python train.py --arch="vit" --targets=["finding"] --num_classes=4 --moe="top_k" --conv_stem=true --lr=0.0016 --max_precond_dim=1536 --batch_size=384
Rows from block 3 of a small image embedding model, named by matrix and row number. Rows with one number within an expert belong to one neuron, the router's apart. Each number is 500 + 50 x the weight over its row's rms, rounded and kept within 0 to 999. All counts start at 0. Numbers have three digits each.
Before each expert's rows are labels from the 100 images, of 14848, where the router gives the expert most weight on average: "top examples" is what is common among them. Only what is clearly more common there than usual is listed. The data: retinal OCT scans (Kermany 2017).
# router: router (model.blocks.3.mlp.router.weight, 4x384, trained with AdamW), inputs 64-127
# up: expert up (model.blocks.3.mlp.up, 4x96x384), inputs 64-127
# down: expert down (model.blocks.3.mlp.down, 4x384x96, transposed), outputs 64-127

# expert 1
top examples: finding: drusen
router.1:492514412472409366459553496579489577477560531399522435464461563555535466443470477581577468525563446518545536496490511492421507491557426555467398560492466554557522506554470439343488560467526467
up.0:557502407532501509511499553580547457427519552556418524551488482425543459506443541428494512447433440525485493473521522523542544473478500487505481548449461502479451524423469483494453455513619484
down.0:457555536544545593574529531521516494533537543563534471455445489498494513614513501490515510509537565547480439576549461513456544560456478550469434484452528594444516496406438505580518553472579500
up.1:497584549502468418616532449483556487488529442529433505609488376531485487436476582547513472430528551476495434478490499506512475514568523552454490530515521463497513476522503561447520603474590486
down.1:444526454532639478557435530472483374511532482533434458423509530522610513546555540479589554491537505476481499508397437536536521467429517537572441498427488524498503465462505518550560501574469550
up.2:449561597532415573514612552471525437472489518499515564437545496441552551484464472442543481484501500522499559437480528505551549626501497482444551545541507430452508533565504435481574519490554508
down.2:477556554581477459520472527519559507593472515622477527457487432542506536485538471612471457471529567642471510525490531540490557508463452512417578516494435519554452489470587486452497587522488461
up.3:540415569520564477615531457548504659535511490432410450501404484497446547492587498635484586450547403463524386424531500555466545511518414468511489557491445477511487524510499520508537569441543536
down.3:593493485456544456538476448523493486556507482400474515490557489487547457425476528482424524406515536584435582430526519513529532498520447478471503586595472546529434497644506570471503493587521498
up.4:402470572556476494501579482473438469466483510572434441520437532473552503566461514552555371521533536541501543528536488622517387407449444485434544442469439587534515545512455621416489525463465421
down.4:440490524419485467507486471490576513464554466477494513492481551428521484498536523527529559462498537585495607615536534553582455493552389564482448529475506569527538509525516538439559410376442527
up.5:559521604588524474491470625551481490556500467550551490518541452515501476453420572572383460504545512521474445551583485491510470408482502477438637464280386465483493454527458566428471485486409459
down.5:427501531494490462405557539457544422433439501456501512376495418495481654422474560507466420505538546450504488451552497563525558508451466479480476501468497497542538476492458465589570517508541494
up.6:510457497486540549474508434417508511505422460464481497535519425486443504528528440468432413529473540477529607542501458416577620523574491488545455402429434517515421441511457515537511500526587436
down.6:618530453523402535486473558469427472573445588384480471582517563469470494500524465533568512559550533473474367428462561530577381555532540574514413459558494501449525506491494418562427474479483545
up.7:524509557479512502462479550428408560485513537490520473507514380525391553457497524598540515553532547506623408525495381519467617489492547510503510517391507555567443468543538524562485363482477454
down.7:612390455439466513570444538425424526481519530486419444444453506474475566398492485480497416536422486479491552588550505517500482464613567487450450520546476521519417422524495512578571613551514533
up.8:525539525494477452550449450514467515464580427535520538402508485497412555468494509518419417540492526465424475452507566560510500599482571416558503651569529381459461488519485521426466458645446518
down.8:441435358477569399526493470531498532504505490567435467559481475500533505585505548490485477529435485576570462506535487502516456496494597553450467530514476570532457426494563471500448585436491430
up.9:539456470534499513606508476619455481494540481495513515498555449538529512398473601596519461585586578457538499435543450512569446448611515499501465449527560475499561524450450400547511515526507564
down.9:554450518483525497570615541477606534492438444523486412485502535568507499479536431498523531561437582529491415530497578505502453509483566492494541342449531446520458459427439475482500495475528367
up.10:496560561473486511489523498479560566440466511543481461555528463452442545518418437528588567441459561524359535456527542501524457512535518496495500564474560518544521563503555525524505491511580538
down.10:531515434482435534520588461505579393498523501520442459442512423484451521432481465397479510488484395532433484470404530478437518488443559464478525467494433494434543501589584565500502449573493476
up.11:434457594555468592520497424459567530481470536523476531438565507480483513493521591499486512559530621533560565430519568415497457548414501458452586530427459459512521525418515516512628453505488518
down.11:560531546445477395511490563605534391545500491457424546529450534563481508474411527519542483403477514525508485495513534524516457474431424625463475496546502521450585461462537604583504451379534471
up.12:553519492543565537422529493491423437518577616576491550493508486527539446493438474530535555594523504558462421518428562561493470471507571545463453439499376455526449462490475473479425447515455543
down.12:492433476533553549452496562483389519493558463464473562497460454513557598529453463409572494567455537501544537511444487495482411494382490596560465484503360593361378498502519567550422488521462448
up.13:436508552485451492488464525500587439538516556520524472491489546524473540440562445483378451555516477482472512439458493507580560513442384505550502522507427477494569494514506489494570540457513510
down.13:496556453495479533484518418503471438469416491507527502520427436508463618468470507484510413531437490467469473608472555475530452476571514541442442536494574546549506521539396451519481453603505451
up.14:492481511534526565535492562423471548508489438476424591586525456501478601418479516491484563471493444431514434510497548553515548524508551410508469583519456473538565487402485529469517508489441518
down.14:574519505519496520531446459479452471441529533546431526583542573491516494473536459555482569399475599479482490473561489559529425454622439400437589509562559485581561488497499405480464505636473445
up.15:503437476501522538541542374533378498455540423484570491553470436458380455555491569435588493503428487601519415389520593527448565461530446498483456490489522573606465401574472474517513528509561544
down.15:523596504533515598374438564521555497489573496517446502471477434505520401580501496556519463603519468522463504527485382453431569510497507607474502510507584590475600548595513466436513532550557517
up.16:498498545480437523535493409495443524484509438429563438497524559474467383501463516431524595480477472550562376481442510551476512495479483515525479501614534507483429437573489536571434445490491470
down.16:411501481413565477429432484456543470451528527611499513507451447517379521482579576510478478515523385556546529426527500494493494484505521451505510403620507604515563531432478515500484504424484462
up.17:522560463569367419489512445444479442490489539549500546446528476477565491569508513506468518514485501523536569535639623518454638510532538414481498619521481510519446373428495573541500414472495382
down.17:464419461492566464454599440467592413405540528502465527575563600454529487464450490449469481504445594557427482467565490544494470451465481523380435525548440481547481531437587421484628548529524449
up.18:510584564461507525551432494515476509457564499463472545507472541494392563465530543497547477569487471452499533436444553541417541499551419526484537509539544528512493547468496510508466592492498453
down.18:419424554527486493557498518495471441539557550467456532495567457499547435440526559552487533469526482399493492462516641467493514504606482555495519466516513482446505504387531517473485524587561451
up.19:534477458529454579519511480533592567451484466425540515504615497553465681493517480481565510415493450484526443429534521564508519580500543553514483550559529536509556453453450479537495461550478463
down.19:488440453525492417474506419504602557507482478514539493397549519476482504391501502509432549458504507400507509542487514489463436516502502535420467486545571527448527537493430537518593545524518438
up.20:475509543515486522341504439457537503494439537462463554480538498526560495530491457527551536504509585420375538471525550526402572495606546478497556586540544487536462439436569547408553584519457465
down.20:493367473529458500493523495438458572530504517584561563472588567496456456506601424536503490597448502460473519496518490442469502552511520418561556489617502515462477558497424540489598464499503553
up.21:440578465513390464475532479578481512542555550573548520569493585494440560496454444459465519471514455513419458528507548505522502548545543490505506576516416667525427557523429526394490466515426475
down.21:500393498500491434569560456465603579428555491476471648559486535444458469556558442529441542557513487503496523459435540577489584387545483461415497388523438495463448539587541449500566475504480471
up.22:420465362472488458520503488507447482556556538481471485508473527461478476583529555581495509466456442398509484408428414498516500479369540509508500557418520524527557555491467487474486468517512563
down.22:427478518520478560481468517509460540596588535435450505472558473455493415506565528479398510427449418486548491485498555492457431440456457495558498555509507419472450456539479510451497541522486471

# expert 3
top examples: finding: choroidal neovascularization
router.3:520441584537483532635496483477513470451686463519468446559496465472505536518415493432544478515526528525542556462558432482586419481507411569547575518561543478482487494472503467532472481486463514
up.0:526435561504486434419501455517529509534533415482564507505500573537501482467540469464546512571483540525623474453515485558467601644492516573565491530497546591556557474484430589555541479453545497
down.0:562509511568431481430503503531462448538474569450582488474511476627492526511443500480511508482484544536533410530492544335564536503456590449448462489541521486501488523427524499491519519528496584
up.1:524483558449456447509594516454495518515475492487514531482456462537477383522529536497573481488521438492525506594497520505523506447470505514484429451505519479466547434482571547496417481389492401
down.1:647479538556464535464544519469493477476515507542394543539571465545488523384424450484533554601575365446541564472467476477504452481543506430520549490459468538495453487488486423487432465542506489
up.2:464573517511464501527448520510581560465431478417445552515459540500573585530535452505392439501499516447449553491479489496478455462449498539599488439562506542479481447438501476449545459497479476
down.2:548540456524459453488458454502491437424442468587507457509522591497556427515486485458490548504553524513489502507451469581471495469500508556528438613556444514481471545483533410510566484589571520
up.3:478436470483515443511542525513554501489356609533501492578526531565475517556495530440486521555525475477463555440563584603523580514602523517451553598493533547520509483496576408541505475618404567
down.3:499441556483448549484539474484402487536545484537498457463542473404521483434491482492536443410500457480567544520484523458465481467554462471426470519447546546607528442447508520568460513504539398
up.4:561546505569667476468511430489472580485499479507456549571520501545505498372540445473521500501496576484456471558554581557491489599573502393498526502554552498435519583494507480487515535521392439
down.4:473460564547433406587491554495428558506510464511502427449573526538464570516460593531459490485607531549452469532505490464494489509463441514436444503579572425479533472501587496503436492442547473
up.5:549548510537497543505491542424525534453445492499528455538451458583575544443460409525586487487499448446428428505470528447490514545482571474401522562413509561530557484460475542500468557528511442
down.5:376488568480519422559599454517514566499535575500553479462572415489491394387482420483596563574477452524498487489448432498485437487440508546521529574503434528458480592552444430505471478482533617
up.6:543480439570520497530589532514468443475537521481501470502524483474514536536495512478478444466509515584513546467552556523509439496628417444561448430505546544497511556480504411492502484469341451
down.6:499522544537512488485585416526536478472550560529448496575533529455428502472493534506462554515559616531429549489475460605554451458491427441535490511402517519371554521449453492386511424550399459
up.7:448581518535561525480464524474565458484497514484497488557519515529500463569469548542553476452509433402485502502523519534437436473535557484464458501425525509552445553549482462484577481492513486
down.7:563443446561472530398533523550502474543400540571498505484512531396531526529429524496460488414508516483508512450517504497517499544595514478473552507628538468503448513531480418502438485513576393
up.8:520567503528521472563493514508447470671372490461529447503529455584546456530469448476475531451532475501461504533508524471485442499517430510465479450582503531472509396444426554487529472560548497
down.8:502408509418510486468451477585440536434489434501555510441501529580468517498488473530479500545550436546437473455506460482376486540524517488554518507477543508393508545499450518443587520530587512
up.9:440497578501493465542454538530476464489416398422446475501516469397447440449474540520458520542484422586571440593570548533489552453502604482521588547458556490454530427528599500414608506441488533
down.9:550505472421457378501473489410521508477479470544514451600513510573485437563451603494531412484540497518374517492496544512555611394430436541449448412389453565474528489513479498412502525536575545
up.10:498449422456394416531489490491476544587469463534459482461444631441483466565488476555574481560484510508471513412575474485520526540530496522444543579546540460577506537470512470440583524475486480
down.10:532409502478638510517516489456481450509542589351414489462536394461479493416476426496424474549553518574392599537490497466516491571429475520525560455479512332554414478400535534502515501372552557
up.11:569514496465459536533485484491489511442576488488563531564416590523489531486537544456588554480459532498477505519635566504553451565591486502469569475533499510425479543371475474494469559523469424
down.11:542459476497418585440548500460474482592503449562502408430575544546518486490483592432597467543456472487537482548583506539556560507601558571617504528494508554554468538494453438520426468514551536
up.12:511613525561553475469517504543469521483351450461534455443520495525503457524518500495478486482535535485557470529468518470521425512464506576624479510535467492536558467528561565547497432505517479
down.12:397537481472525437492488497592578432443568546607551526467488424452570516378463588473537529470537551493547552442499561546617499539514566529479540544469534552457420393445395486513520497552514518
up.13:460536525541523458558408547484524484478468474485524527483507486498572473498506440495518484597432445406462494474508510464426474491531572504584447546490430473546527458510503501510450459530530495
down.13:480498474489635487513571563378442516506526550492432500459511477412566447513471589458521549577535529534497573535502472602469481475588458546530572540528529463435471520564569502499576521459422567
up.14:496523437445431539475490470528578484460485485480539436429527478508500465487524577562545498580439514447503567482430513538424536486537534553485527436470443537503542422637524568513512497519447438
down.14:475532552513469507528516490500540523580558517474576569519465455494514474467505442516461411576514514472484533527390463425528504503560528534490507490573517478433511573482512517471462497461449466
up.15:554392479510604548560548497473490456560575493492436447456451489563477592525594574525559500529513576617472487499511449584438487457616491488509512555456540482577443479513513476464473471512550604
down.15:499468473552507516384549480510579469579460496548591479472569484449545456528541501515524476539470436557493482439459499438419464527552454480489456446479466476540491503474483412432478428450573479
up.16:498585532575565464512522457409632482488535467454493506448501586517448451538485569330584507509504485518470485418569530480557479453515531523480548424429496497442493530485534464587515484434477493
down.16:542425427462493545537579511490497545510507421477586501503563497516486454516467498519518450604503493563518534571585529540492549529611486470396515475435501470491566508417446629472535516520416573
up.17:618535493505542458472577453404452520554453487489459503513447516500501562501550564444455514499512378529521464497636605517471498506564599623498608550546539488619456499505565600448536443428531552
down.17:487477469499497509490551558499521470498591536561532501486433512574470540440564524551505514451480494517595562445434497541688514569484538450478560456509543488398516515530470502522530446432547507
up.18:524546425570525437508526440540508477493430453485539590544536439573541490546583522467545549489448455543432507481494486567473484468479409571521472521453468492487569634469519494556553513533472637
down.18:472508443460453492497541444476375454410494507463421533443509535508584474500465429526438557502486582500476542534537431497440600608531500463413518417466460458538446472474489508562469514429469507
up.19:427497479556429521528524512503528498420492555482530445458418491503475478491561604411516432435496487563501485481457514510425417487456496526478519427480501398525497561541419589544513482517511432
down.19:504495470514535539537626488522518424449563464540459488462550577530405503535509502463437513497447522492488485455484457442444457576591512445523526539482483510461579483594413569422464491422441474
up.20:517573478374535500542522438484423500525463448558395493472500421485536457443476582447472494492512449518585519402493561474441462494500581545563444484548588464473434572574583490502446381534478429
down.20:543520459379549473562453367449443394426479471493481521486569529474575456515527509534516500420425559575466427435495561480476485463536570486449561615468458524512566443580499491496544493475421546
up.21:400491452541536594447544423466486461477477513498495525473404483564574526557577536415505491478428471590532469476445478560502491504517596573486438641449514445547453529505581525548421581421480565
down.21:536585431473447438385488512482477483512449529594578508528503538402472528365438526465503520476523515498476488558458449582596540534461576442505517415487448528515534466441578598484556515521520556
up.22:381530483545370507486469527446513523483494444516489480529541513481515433498450455483496485547576484421495482466464512534489565546465520543606498550479467516542494414477511486549522569518489541
down.22:428541491529472442501446518453482549486431574554503410523473505506581562517477510580544520591461451526437514490538531578548468529543414527553516494551501485472474364524478495521475425538348527

# expert 2
top examples: finding: normal
router.2:523497475532433429478610583571563531473408530497479488416566595488479479574453454537447536536460434582512555496466547453519499428457419436525509450528521569466544545472411508372515466539547568
up.0:569528442472525459526390498474399492429507474572538472504609470503532472475416487472492537531443490515484566522474639479418383481467483534381511460541554507455490510551544497441513434487539452
down.0:479461535568471503536473509530417449502494516397506553542611563471525550531455498507507448535483470522462449576607516433417519521489517557454445522541558540568491456474455499492417413555511531
up.1:549446500481502495494509487432466485518433522601503476504435545496481571455530573482525443573481404456484547493452605498459533505571450561466477561467527508531549381525396421531581524499512528
down.1:535528473551421503486471510603512517495477429503548464471401541503404427510473390507560531452435504418448358479487526532459543540598466514527465531637494471518536452478530425489516552444505556
up.2:565398550472429392592511474404529457561559449467477508462507514433431460528450518517454583470499485508533522532542482426519533524444490484464463475485458490497533460538466554406589493546501536
down.2:493424504419502519461549469542457504578418425446535485528465539577560522521437532530565512450372583520429536497488478445461552657520497507485480547531434541477491572529506418558442573533556487
up.3:570602463544550466478514442526539466558401535492438435491488437456468535511428505421517430608485420572551616465459523520491557459462541517517589541475459543514639563449412572554455462541479508
down.3:459500457580534516517484456483540478500505618548561435388553542545454485524585504480458501555480576537537559520508486501487534424407539463465535529493483453554476540463502525551517389522423571
up.4:513548531474481500442529550383435440535504549457483526564499550505503489523504456477619467555494578513471448571532561539434496462474490471495531510504549391528493527494540520517552473559530486
down.4:410523453449439429538562504612494480457568477539518569526418496551430463557540517396362481420499591568538454495567476509443480526465464427443476528505535559504438603555497559505540515511531516
up.5:529559393566498632526549448510498561379443583536464403501542464451483523404465513489447428535454472445487449485480494465488464475460583562503577461528615582541553469560519434462446553483480501
down.5:548518474515496519506517528489479461561471516483405510594559478569425511447534508531542486441455407544443522494509427460519472515545474466538474461450459542480525613525469531469468444476535557
up.6:519593570479500425493508572505461488468564461496489440455418529558460474524450457532538536531489570543483507531521505628457462514485512421467437573559492538537481405463461538456546408465529563
down.6:481478515557489537523436479437462487444564512483562445503576532552554519585480519559525573493562522489537541484451513498515526607427477584621640479471490404522536445495552575484519533426584495
up.7:581452468546463482466488487457588552539494481559430446517490476510454530560534496517462458465507491434555587525482460546434489546472535529447576559499555505466576459476523447503468479504445474
down.7:552453515536509409520486438506484471520524471543628461506561432431529479548547517555415573348464501587563435464417470528498483495441455491486569472495571466516462550435522534547500493464523541
up.8:472569494508404509514555444410463498474502583457546444478474516463489516584507454500451421491556439511506437556467548408507434397595538444518461572433452434528469502478538469412559593478541467
down.8:502445589453429512585454575618459583484526509510494441494519554642468460415535474496508464353507552533548540583549490589477572453461409532531520470426505527494521496539547499418485490466484536
up.9:455518458432444478458555582502491542476511536505494484434417449474453548481519448523439449491616526473510511562475512438410494490600461422539547644480526516383521558519563463538442510478447563
down.9:440500535507533478506576437516464603563406493537510514495439389517509607390457523562419510506502515444518522483497555563560598523465521509470530504514525485516449500446484479561551408404598518
up.10:458475574484561483506495537464458581413496382516460529534516481557473485492483528502586539502511425488557478463525526480417642521527501518517547421553666411469492554488539420539481508526590446
down.10:450492482501497555557532598620511464512484507482512544534502543519506496582477625438512423483514595522462478569511529491445476530544501560468507554542463468518511519413637425604517565469572458
up.11:436438527409570475451434510432452464532595424433543542497533485491456483446529493462490469485458501516432522553522455498464572516303495531475542531555494474591572449521458538483457558535531574
down.11:424572496505455570544524534463496473468487475496481562449527442525501548467573542553448454463521529566533498446447433519525490448475476515543505511491510554520485461409527584469515464446425499
up.12:588516402487543530520523543630548467581556415413499434471540455440508526454521550413489490558499567499557392581571572533479429502542565432550535480496467456539509528494527553494423529493463533
down.12:527502563519536502544502503473470480509515508507431489531502509465515568510477445539559460405488522377504558503508562482511474451534502585498416568559557549517482545445466518437507629575503510
up.13:522557418512484491515459415472547471611522450471590439483517525461567375466484380547445493392542518484516539450533555540536532473560501563413434576474491508428433455461525551576461481538536591
down.13:572492527488465587500514428531521358500421498568451475428450471454566497537414427492513478569555504505509540429539441624573491560575488546501493443540534584502479527494492455491528434542497564
up.14:635458484501537490457406470446533534418525524555543504431529410481486520509475532493500503622532543526473590543537505494530444455605548516493417464376540473552480515441506490486427567499511413
down.14:483512441558462488515463536583403518483460485488455490424480533463607451554541581561528485462496492565414516462514415457464490512405508472598500421523486534505511534502629539448468503483524494
up.15:523401478572548514437564485507460496445601500511507482480542505477488359487469504567537443596489568544446499527558555497564554387481510520593588420479564497483462450453526440539504495497436443
down.15:537559586560458414482513555484447477459537514529471554540480497526338538580542568532452525477564453483474512462503509504552523543562494467489600548498395496373489520479470466428566447457529511
up.16:456597476429513416587414424525472586561472521460545556562416462477493561482605517550503500527552435429453556442471646497545528523518500514537513540405568488432570564469551497538509495534527420
down.16:425622447513561477481512592497548475419483532515493489555480438468563540388437461497505510417440521538561401557494402507469559525459497496424503449567397465513548492467486563538448445562485387
up.17:567564491587540577377545421515404530507503584504484581511409520500510553540515495518523513546462517522530554461518524482524445513521511471452510498468496502428577473586461520606558555503447545
down.17:512562575507410441426538484574428460481550574560458564455491493438493459503381511435491416506464477535480425495483517502452518521454405580420508443512533465539580396514585469480488556382496518
up.18:588449548520500446447470520508542516560463541603490530441445504452618394539481547551513421495560464484549518512585546538629483560544523431527496569497472420519507501438466512491520593502525504
down.18:476525505500539602525463431527573541541425465536360434501581494460484539417443537491447511518578429470549405525455512494465512424497581488550488531507441519459479516414524517495518517441486483
up.19:492498507474450458662479415573554510641508482531391593551493401517510509530438462477610527540544510519471514399506487464529534484485453513556474380458478408518552471484420526467422403486528486
down.19:429439508488568545418504499482557526515525539439452507512504518517517474500518509446420504535461576520494457538505553553579580660490543483515544531490447452546482450484463503523468484436468398
up.20:472459576470526588551418374496513497509423556530553515429590551445547462499515459434505570571569492468431551468444507469480544481547569494476494618503408542529428555633483523491510592547470555
down.20:502518587433500557454494486596399428441497520615509557496562392458497582453534547537486525488478424476505466461487503425562462578525503528559479535446551535463448516490403475668486438466488515
up.21:476490495497486479537527558552507528506539498460498403432536446463498478572546469518454556415573468489559502446513560459523476562412549480539541446566506490538539517482528476470499486452506471
down.21:492497440540487528448434645526495422409475572520603457524426503487566515525441481546457518415435417538473459590527500463508497535533517481545500465448454480500490536512497418468493424542497447
up.22:509524484445477410578508504511539544502571512475531548466493499515534454484552484468463501477526547552498572520491477518519475527581425528510497447438550526466550494521517499515546481519498521
down.22:463537558458490516407550455465510484565488485485584505541505553463497573461392451526527417484492547500466526491471478538617485542408509521527394526518499548586505513441524480470442552502478551

# expert 0
top examples: finding: diabetic macular edema
router.0:493562446467469544481451449418469512537541468493493496567531475434447523520487501462497483472560491456597441362512529453417555591469468504443510457556474483443463548561510626541437542510450463
up.0:426503497508444510503503391497451562495485492448522447461540471434476495498522450518438507482600463582545486474484531534469396420514477402550475448489464542491541541482516543543473524450527490
down.0:563501484389538570440410495458457439456464473534530517398448494486534495595400466522469479504536431581533500558487527465511509537565524488530494412492516499535458441439620607418599486506557600
up.1:545453580422503486559441533455548537478444436399427507458455505572499539479525513491506456483564534456476461406551520474569470444458593509478547488542568521555480540409525560507521549484485454
down.1:549462493463356512496535444452591480566412478589442491442527464450519511463474460427582451463461480549587551524452543498618515462437502474449502554502575490419483439535485528483516534489459516
up.2:538536450579501459486473505491462463464395548530513537440550456412496419443435473469505408488457452556542568551474612442489474503493462476409502554440421548425504562569516564501404537510507460
down.2:490457529480542437484438517408553471438496541541534535519421452503479477429388575474482443506470448439378521471549541488507522555420524464487536468495454477542477524484495489396463524573399496
up.3:408475513430572473447511500423457548418485499461601394414493498436504553467472452501551427488493486503576543508546497500479480399554444575433536589493504476454525464561492494541501580403494450
down.3:510543471490571564504550455459451573519547527409534449464547528541407492520531519357569488407478542464516510448448502603504493484477436517447480528520566506525490502438462486409540487444449493
up.4:576515542525440464515448499567473526559523498548568520545584519472378502611497585466476500529577478444487603525539511423522497557522442386488484491448427492561425420558474536534504606460454464
down.4:562510521516527531545536474484510568492538502553588529520473471485478469502520404491593480488438424524516583471572516461422508455450494471463593438491556407569630550531565527491512522458426634
up.5:503492515473576493526533472517487592505480393470540519411518501488437477392412464497567500514445561531507490492463497496527537542540486540470328524551510581562577453418498485476504444581535456
down.5:438473568437418447535412405502454467530453453522571500547576569452559436587531495466519499530472535456444477483559509493447522543465502479546481555567542438648532417461493476526535437481530511
up.6:553520562508492442457469467552573520605558528590502527589455486500516467499538521555518511516449468519467516473490490443463471461465467391596502494401467439517554521533446507486486468553505481
down.6:445459452482530546462469494422530491422551540420470421465537528499505515536613473463476594442511508478489463459434436473469467536483444568508475476526545560536479617439430491455547483529427546
up.7:499529445531501518620457521497496450477585505521444423490525488537538486515579579548443485463531483495451540409446473532591576481494556505471509582590551521479444555530522464530459498494508516
down.7:541514431590506480464528530463437477455427550618465508502487543482480536480422516445492497437507454471480551428490546561484542508530593494561566625528530473517603489481487432472571620434406540
up.8:432458507497482473515532514567493481441435465458515536477447534513535461596511551539512442510527497487496446441475566569538431504535485575581419517538416514479567393579541558500478501486583542
down.8:465457578424474537482470507538576505477467556480411519572526514475500502465496538524430530556590482497450556557543477548540527440477465428546577494543553494475484497447479472529544465450594444
up.9:525570466455555602516432486502463504524394503502482528495533513465524527516485568438481567524497483448449489447472537510461437544475533591548534455497461484485484574471509482497507473480521519
down.9:506465495483522531559538540465523495519512537512447411457504506428452574468504523543555539508477418490521509473555492524406387515494467517534432481544449467490428497483505497492590477473440560
up.10:366466509413526509489521486460508587594424515450565489508361582459543496518511400425480528568586533387463516490566481488530503516561498566483538493401515505580433527444480523517534532485420350
down.10:462458404463581455479551514564458469467470506513598476496507537496552522524588463487450447494442505519501539503505557476551474533489433389569593496477505517448496472525543504412482545542470532
up.11:509475533466490490418549497445570513409468488507605531505417520517478563518522396506516484505514470493479471401495497480525455510424443483520553533551504557424521497502483541523632615526488533
down.11:529489500517473498490494526581560542469448521493542483539529466519449470602534518524460599459483421540509597465541483585514471507508429498360457460480413379493472433408513524463548454477494517
up.12:502511431566474497508546524504447518535522466440509537470465524502520566469526479540618517412499527543553527506512473523521489413597541529553475521445446458488490532600458569403599592511461444
down.12:454596454433532379459558481449494532404570420579554519553502499438493521570437460522512525469557549441463529504505508497479472541423419538500466514500495537461500567503609482463472481443448504
up.13:523488578531435439498568532530475501490537455529523548551570535503411454494428460567508606477521439520552476414482506503472451519448540576577524537549496533535553492460464550539551395473508446
down.13:474491461443413512505606551534583417509535448519548514489437439499453480518490511475563576540549493473584493480443426352545518512471513551548509534455389511490415549502512532455442499572491518
up.14:444455490425441453524442360536507477511563482486602456509586532499456505442510477598502440494446487570539442509462499555571453488437473546565509462511603489566545502519470471499532541495503381
down.14:488423541523525458403468552559506465455504484414536492461480520515462508504484482562446580537490385358435493527554488555419440450519469547552510501469501559563575503488550458529512521472526511
up.15:517424465466517498525564566520502451558414429423527593490485540546555506505501518489444524509513568445474468556481507477581382557576456589480547483570601545544447517511515410474489520471434446
down.15:498497562478511518412496483487494552535557529420476533515462540529496436414591511453493555504584465566462428496479490544450518586597517512438581591560455528472471491501569456541504407455493496
up.16:473497529411569503399501516539425499518521495518429437551513465544457500546454588427521520475431489416468514450509482515521434484553503461672501490467420496545500541551582535482493546500550582
down.16:434493449525511620556462534489525521539474501609537457543524467489489397470474487466496466503507524545540483509494517633509486403534531512455558517481514527503484465550387536540492461392464468
up.17:554486478488507508497525431540536463474453500541434492452477467508474471468486538574466550530571570431462474542498505522506589448551547471501587494528501538554389489497519543529564491545580471
down.17:450474530490513526534560520523488486469436590474515475507439390561522535447510471460487546592506463458480582474511472458400533594436483530497560440492498471605499467470519484537461513414471547
up.18:478493538399527563457501507485530474467429525482486463463518508513614478550552585501504511505454515491432539437497555560486461502533511448529405423519580582439621501501467526474546352513513550
down.18:513507448411501478441516465426462531555421494476503489511485481564460511427451502465542476467503512440585553478479561434470535520469475514440594558554597511481419409388508492505488472452471511
up.19:518455516444509442467459520567458549446531512529549644503469518445486554493383469464462453602508460591493529497522586479476429578503480499591455495521570508558454459495478480420432493511433497
down.19:481385502537583541426472494532500583545600545587457431524536476448549536610478406489581543511487543490530471445461452413554526439519529454455581543615490501485524467478458467557496464459471532
up.20:515441465488558527411479470445442519448463502476458537514504424507446515530535516476562616554476500500467520422595503517558480460543553679518430559522419567533362516565496554455469555496499493
down.20:508444527505632363524520555507521437417458441451440564499456499454488432539609480478493508589451492457582472463594575551512523530427449509507495435549500498500438548439443445522534572480386477
up.21:458504529520457526486651498541501471431576557487463483481494555541398515524421577494520437438487443530599465539521383475500529515452548463510523507489521507508495506504530472529549489510552523
down.21:542545424588582499530515417527464527608509476596487495500590489449534493382489420429518591519488423498451439403495509508495608536456544468547511493513532468463489527392544486522525532449548509
up.22:476514511472526463536510583514550565458582553475499488548616453550481447552440539485523512527483613506483502533553419437523498495538498491509524558449501496539433493469498468478529497501520574
down.22:497550468536548538510530425405499455355516639384505459483492495461612587491496504496509575515507550472493526566577469510580496535537496586649462415586526509394519458391576475543424541511563507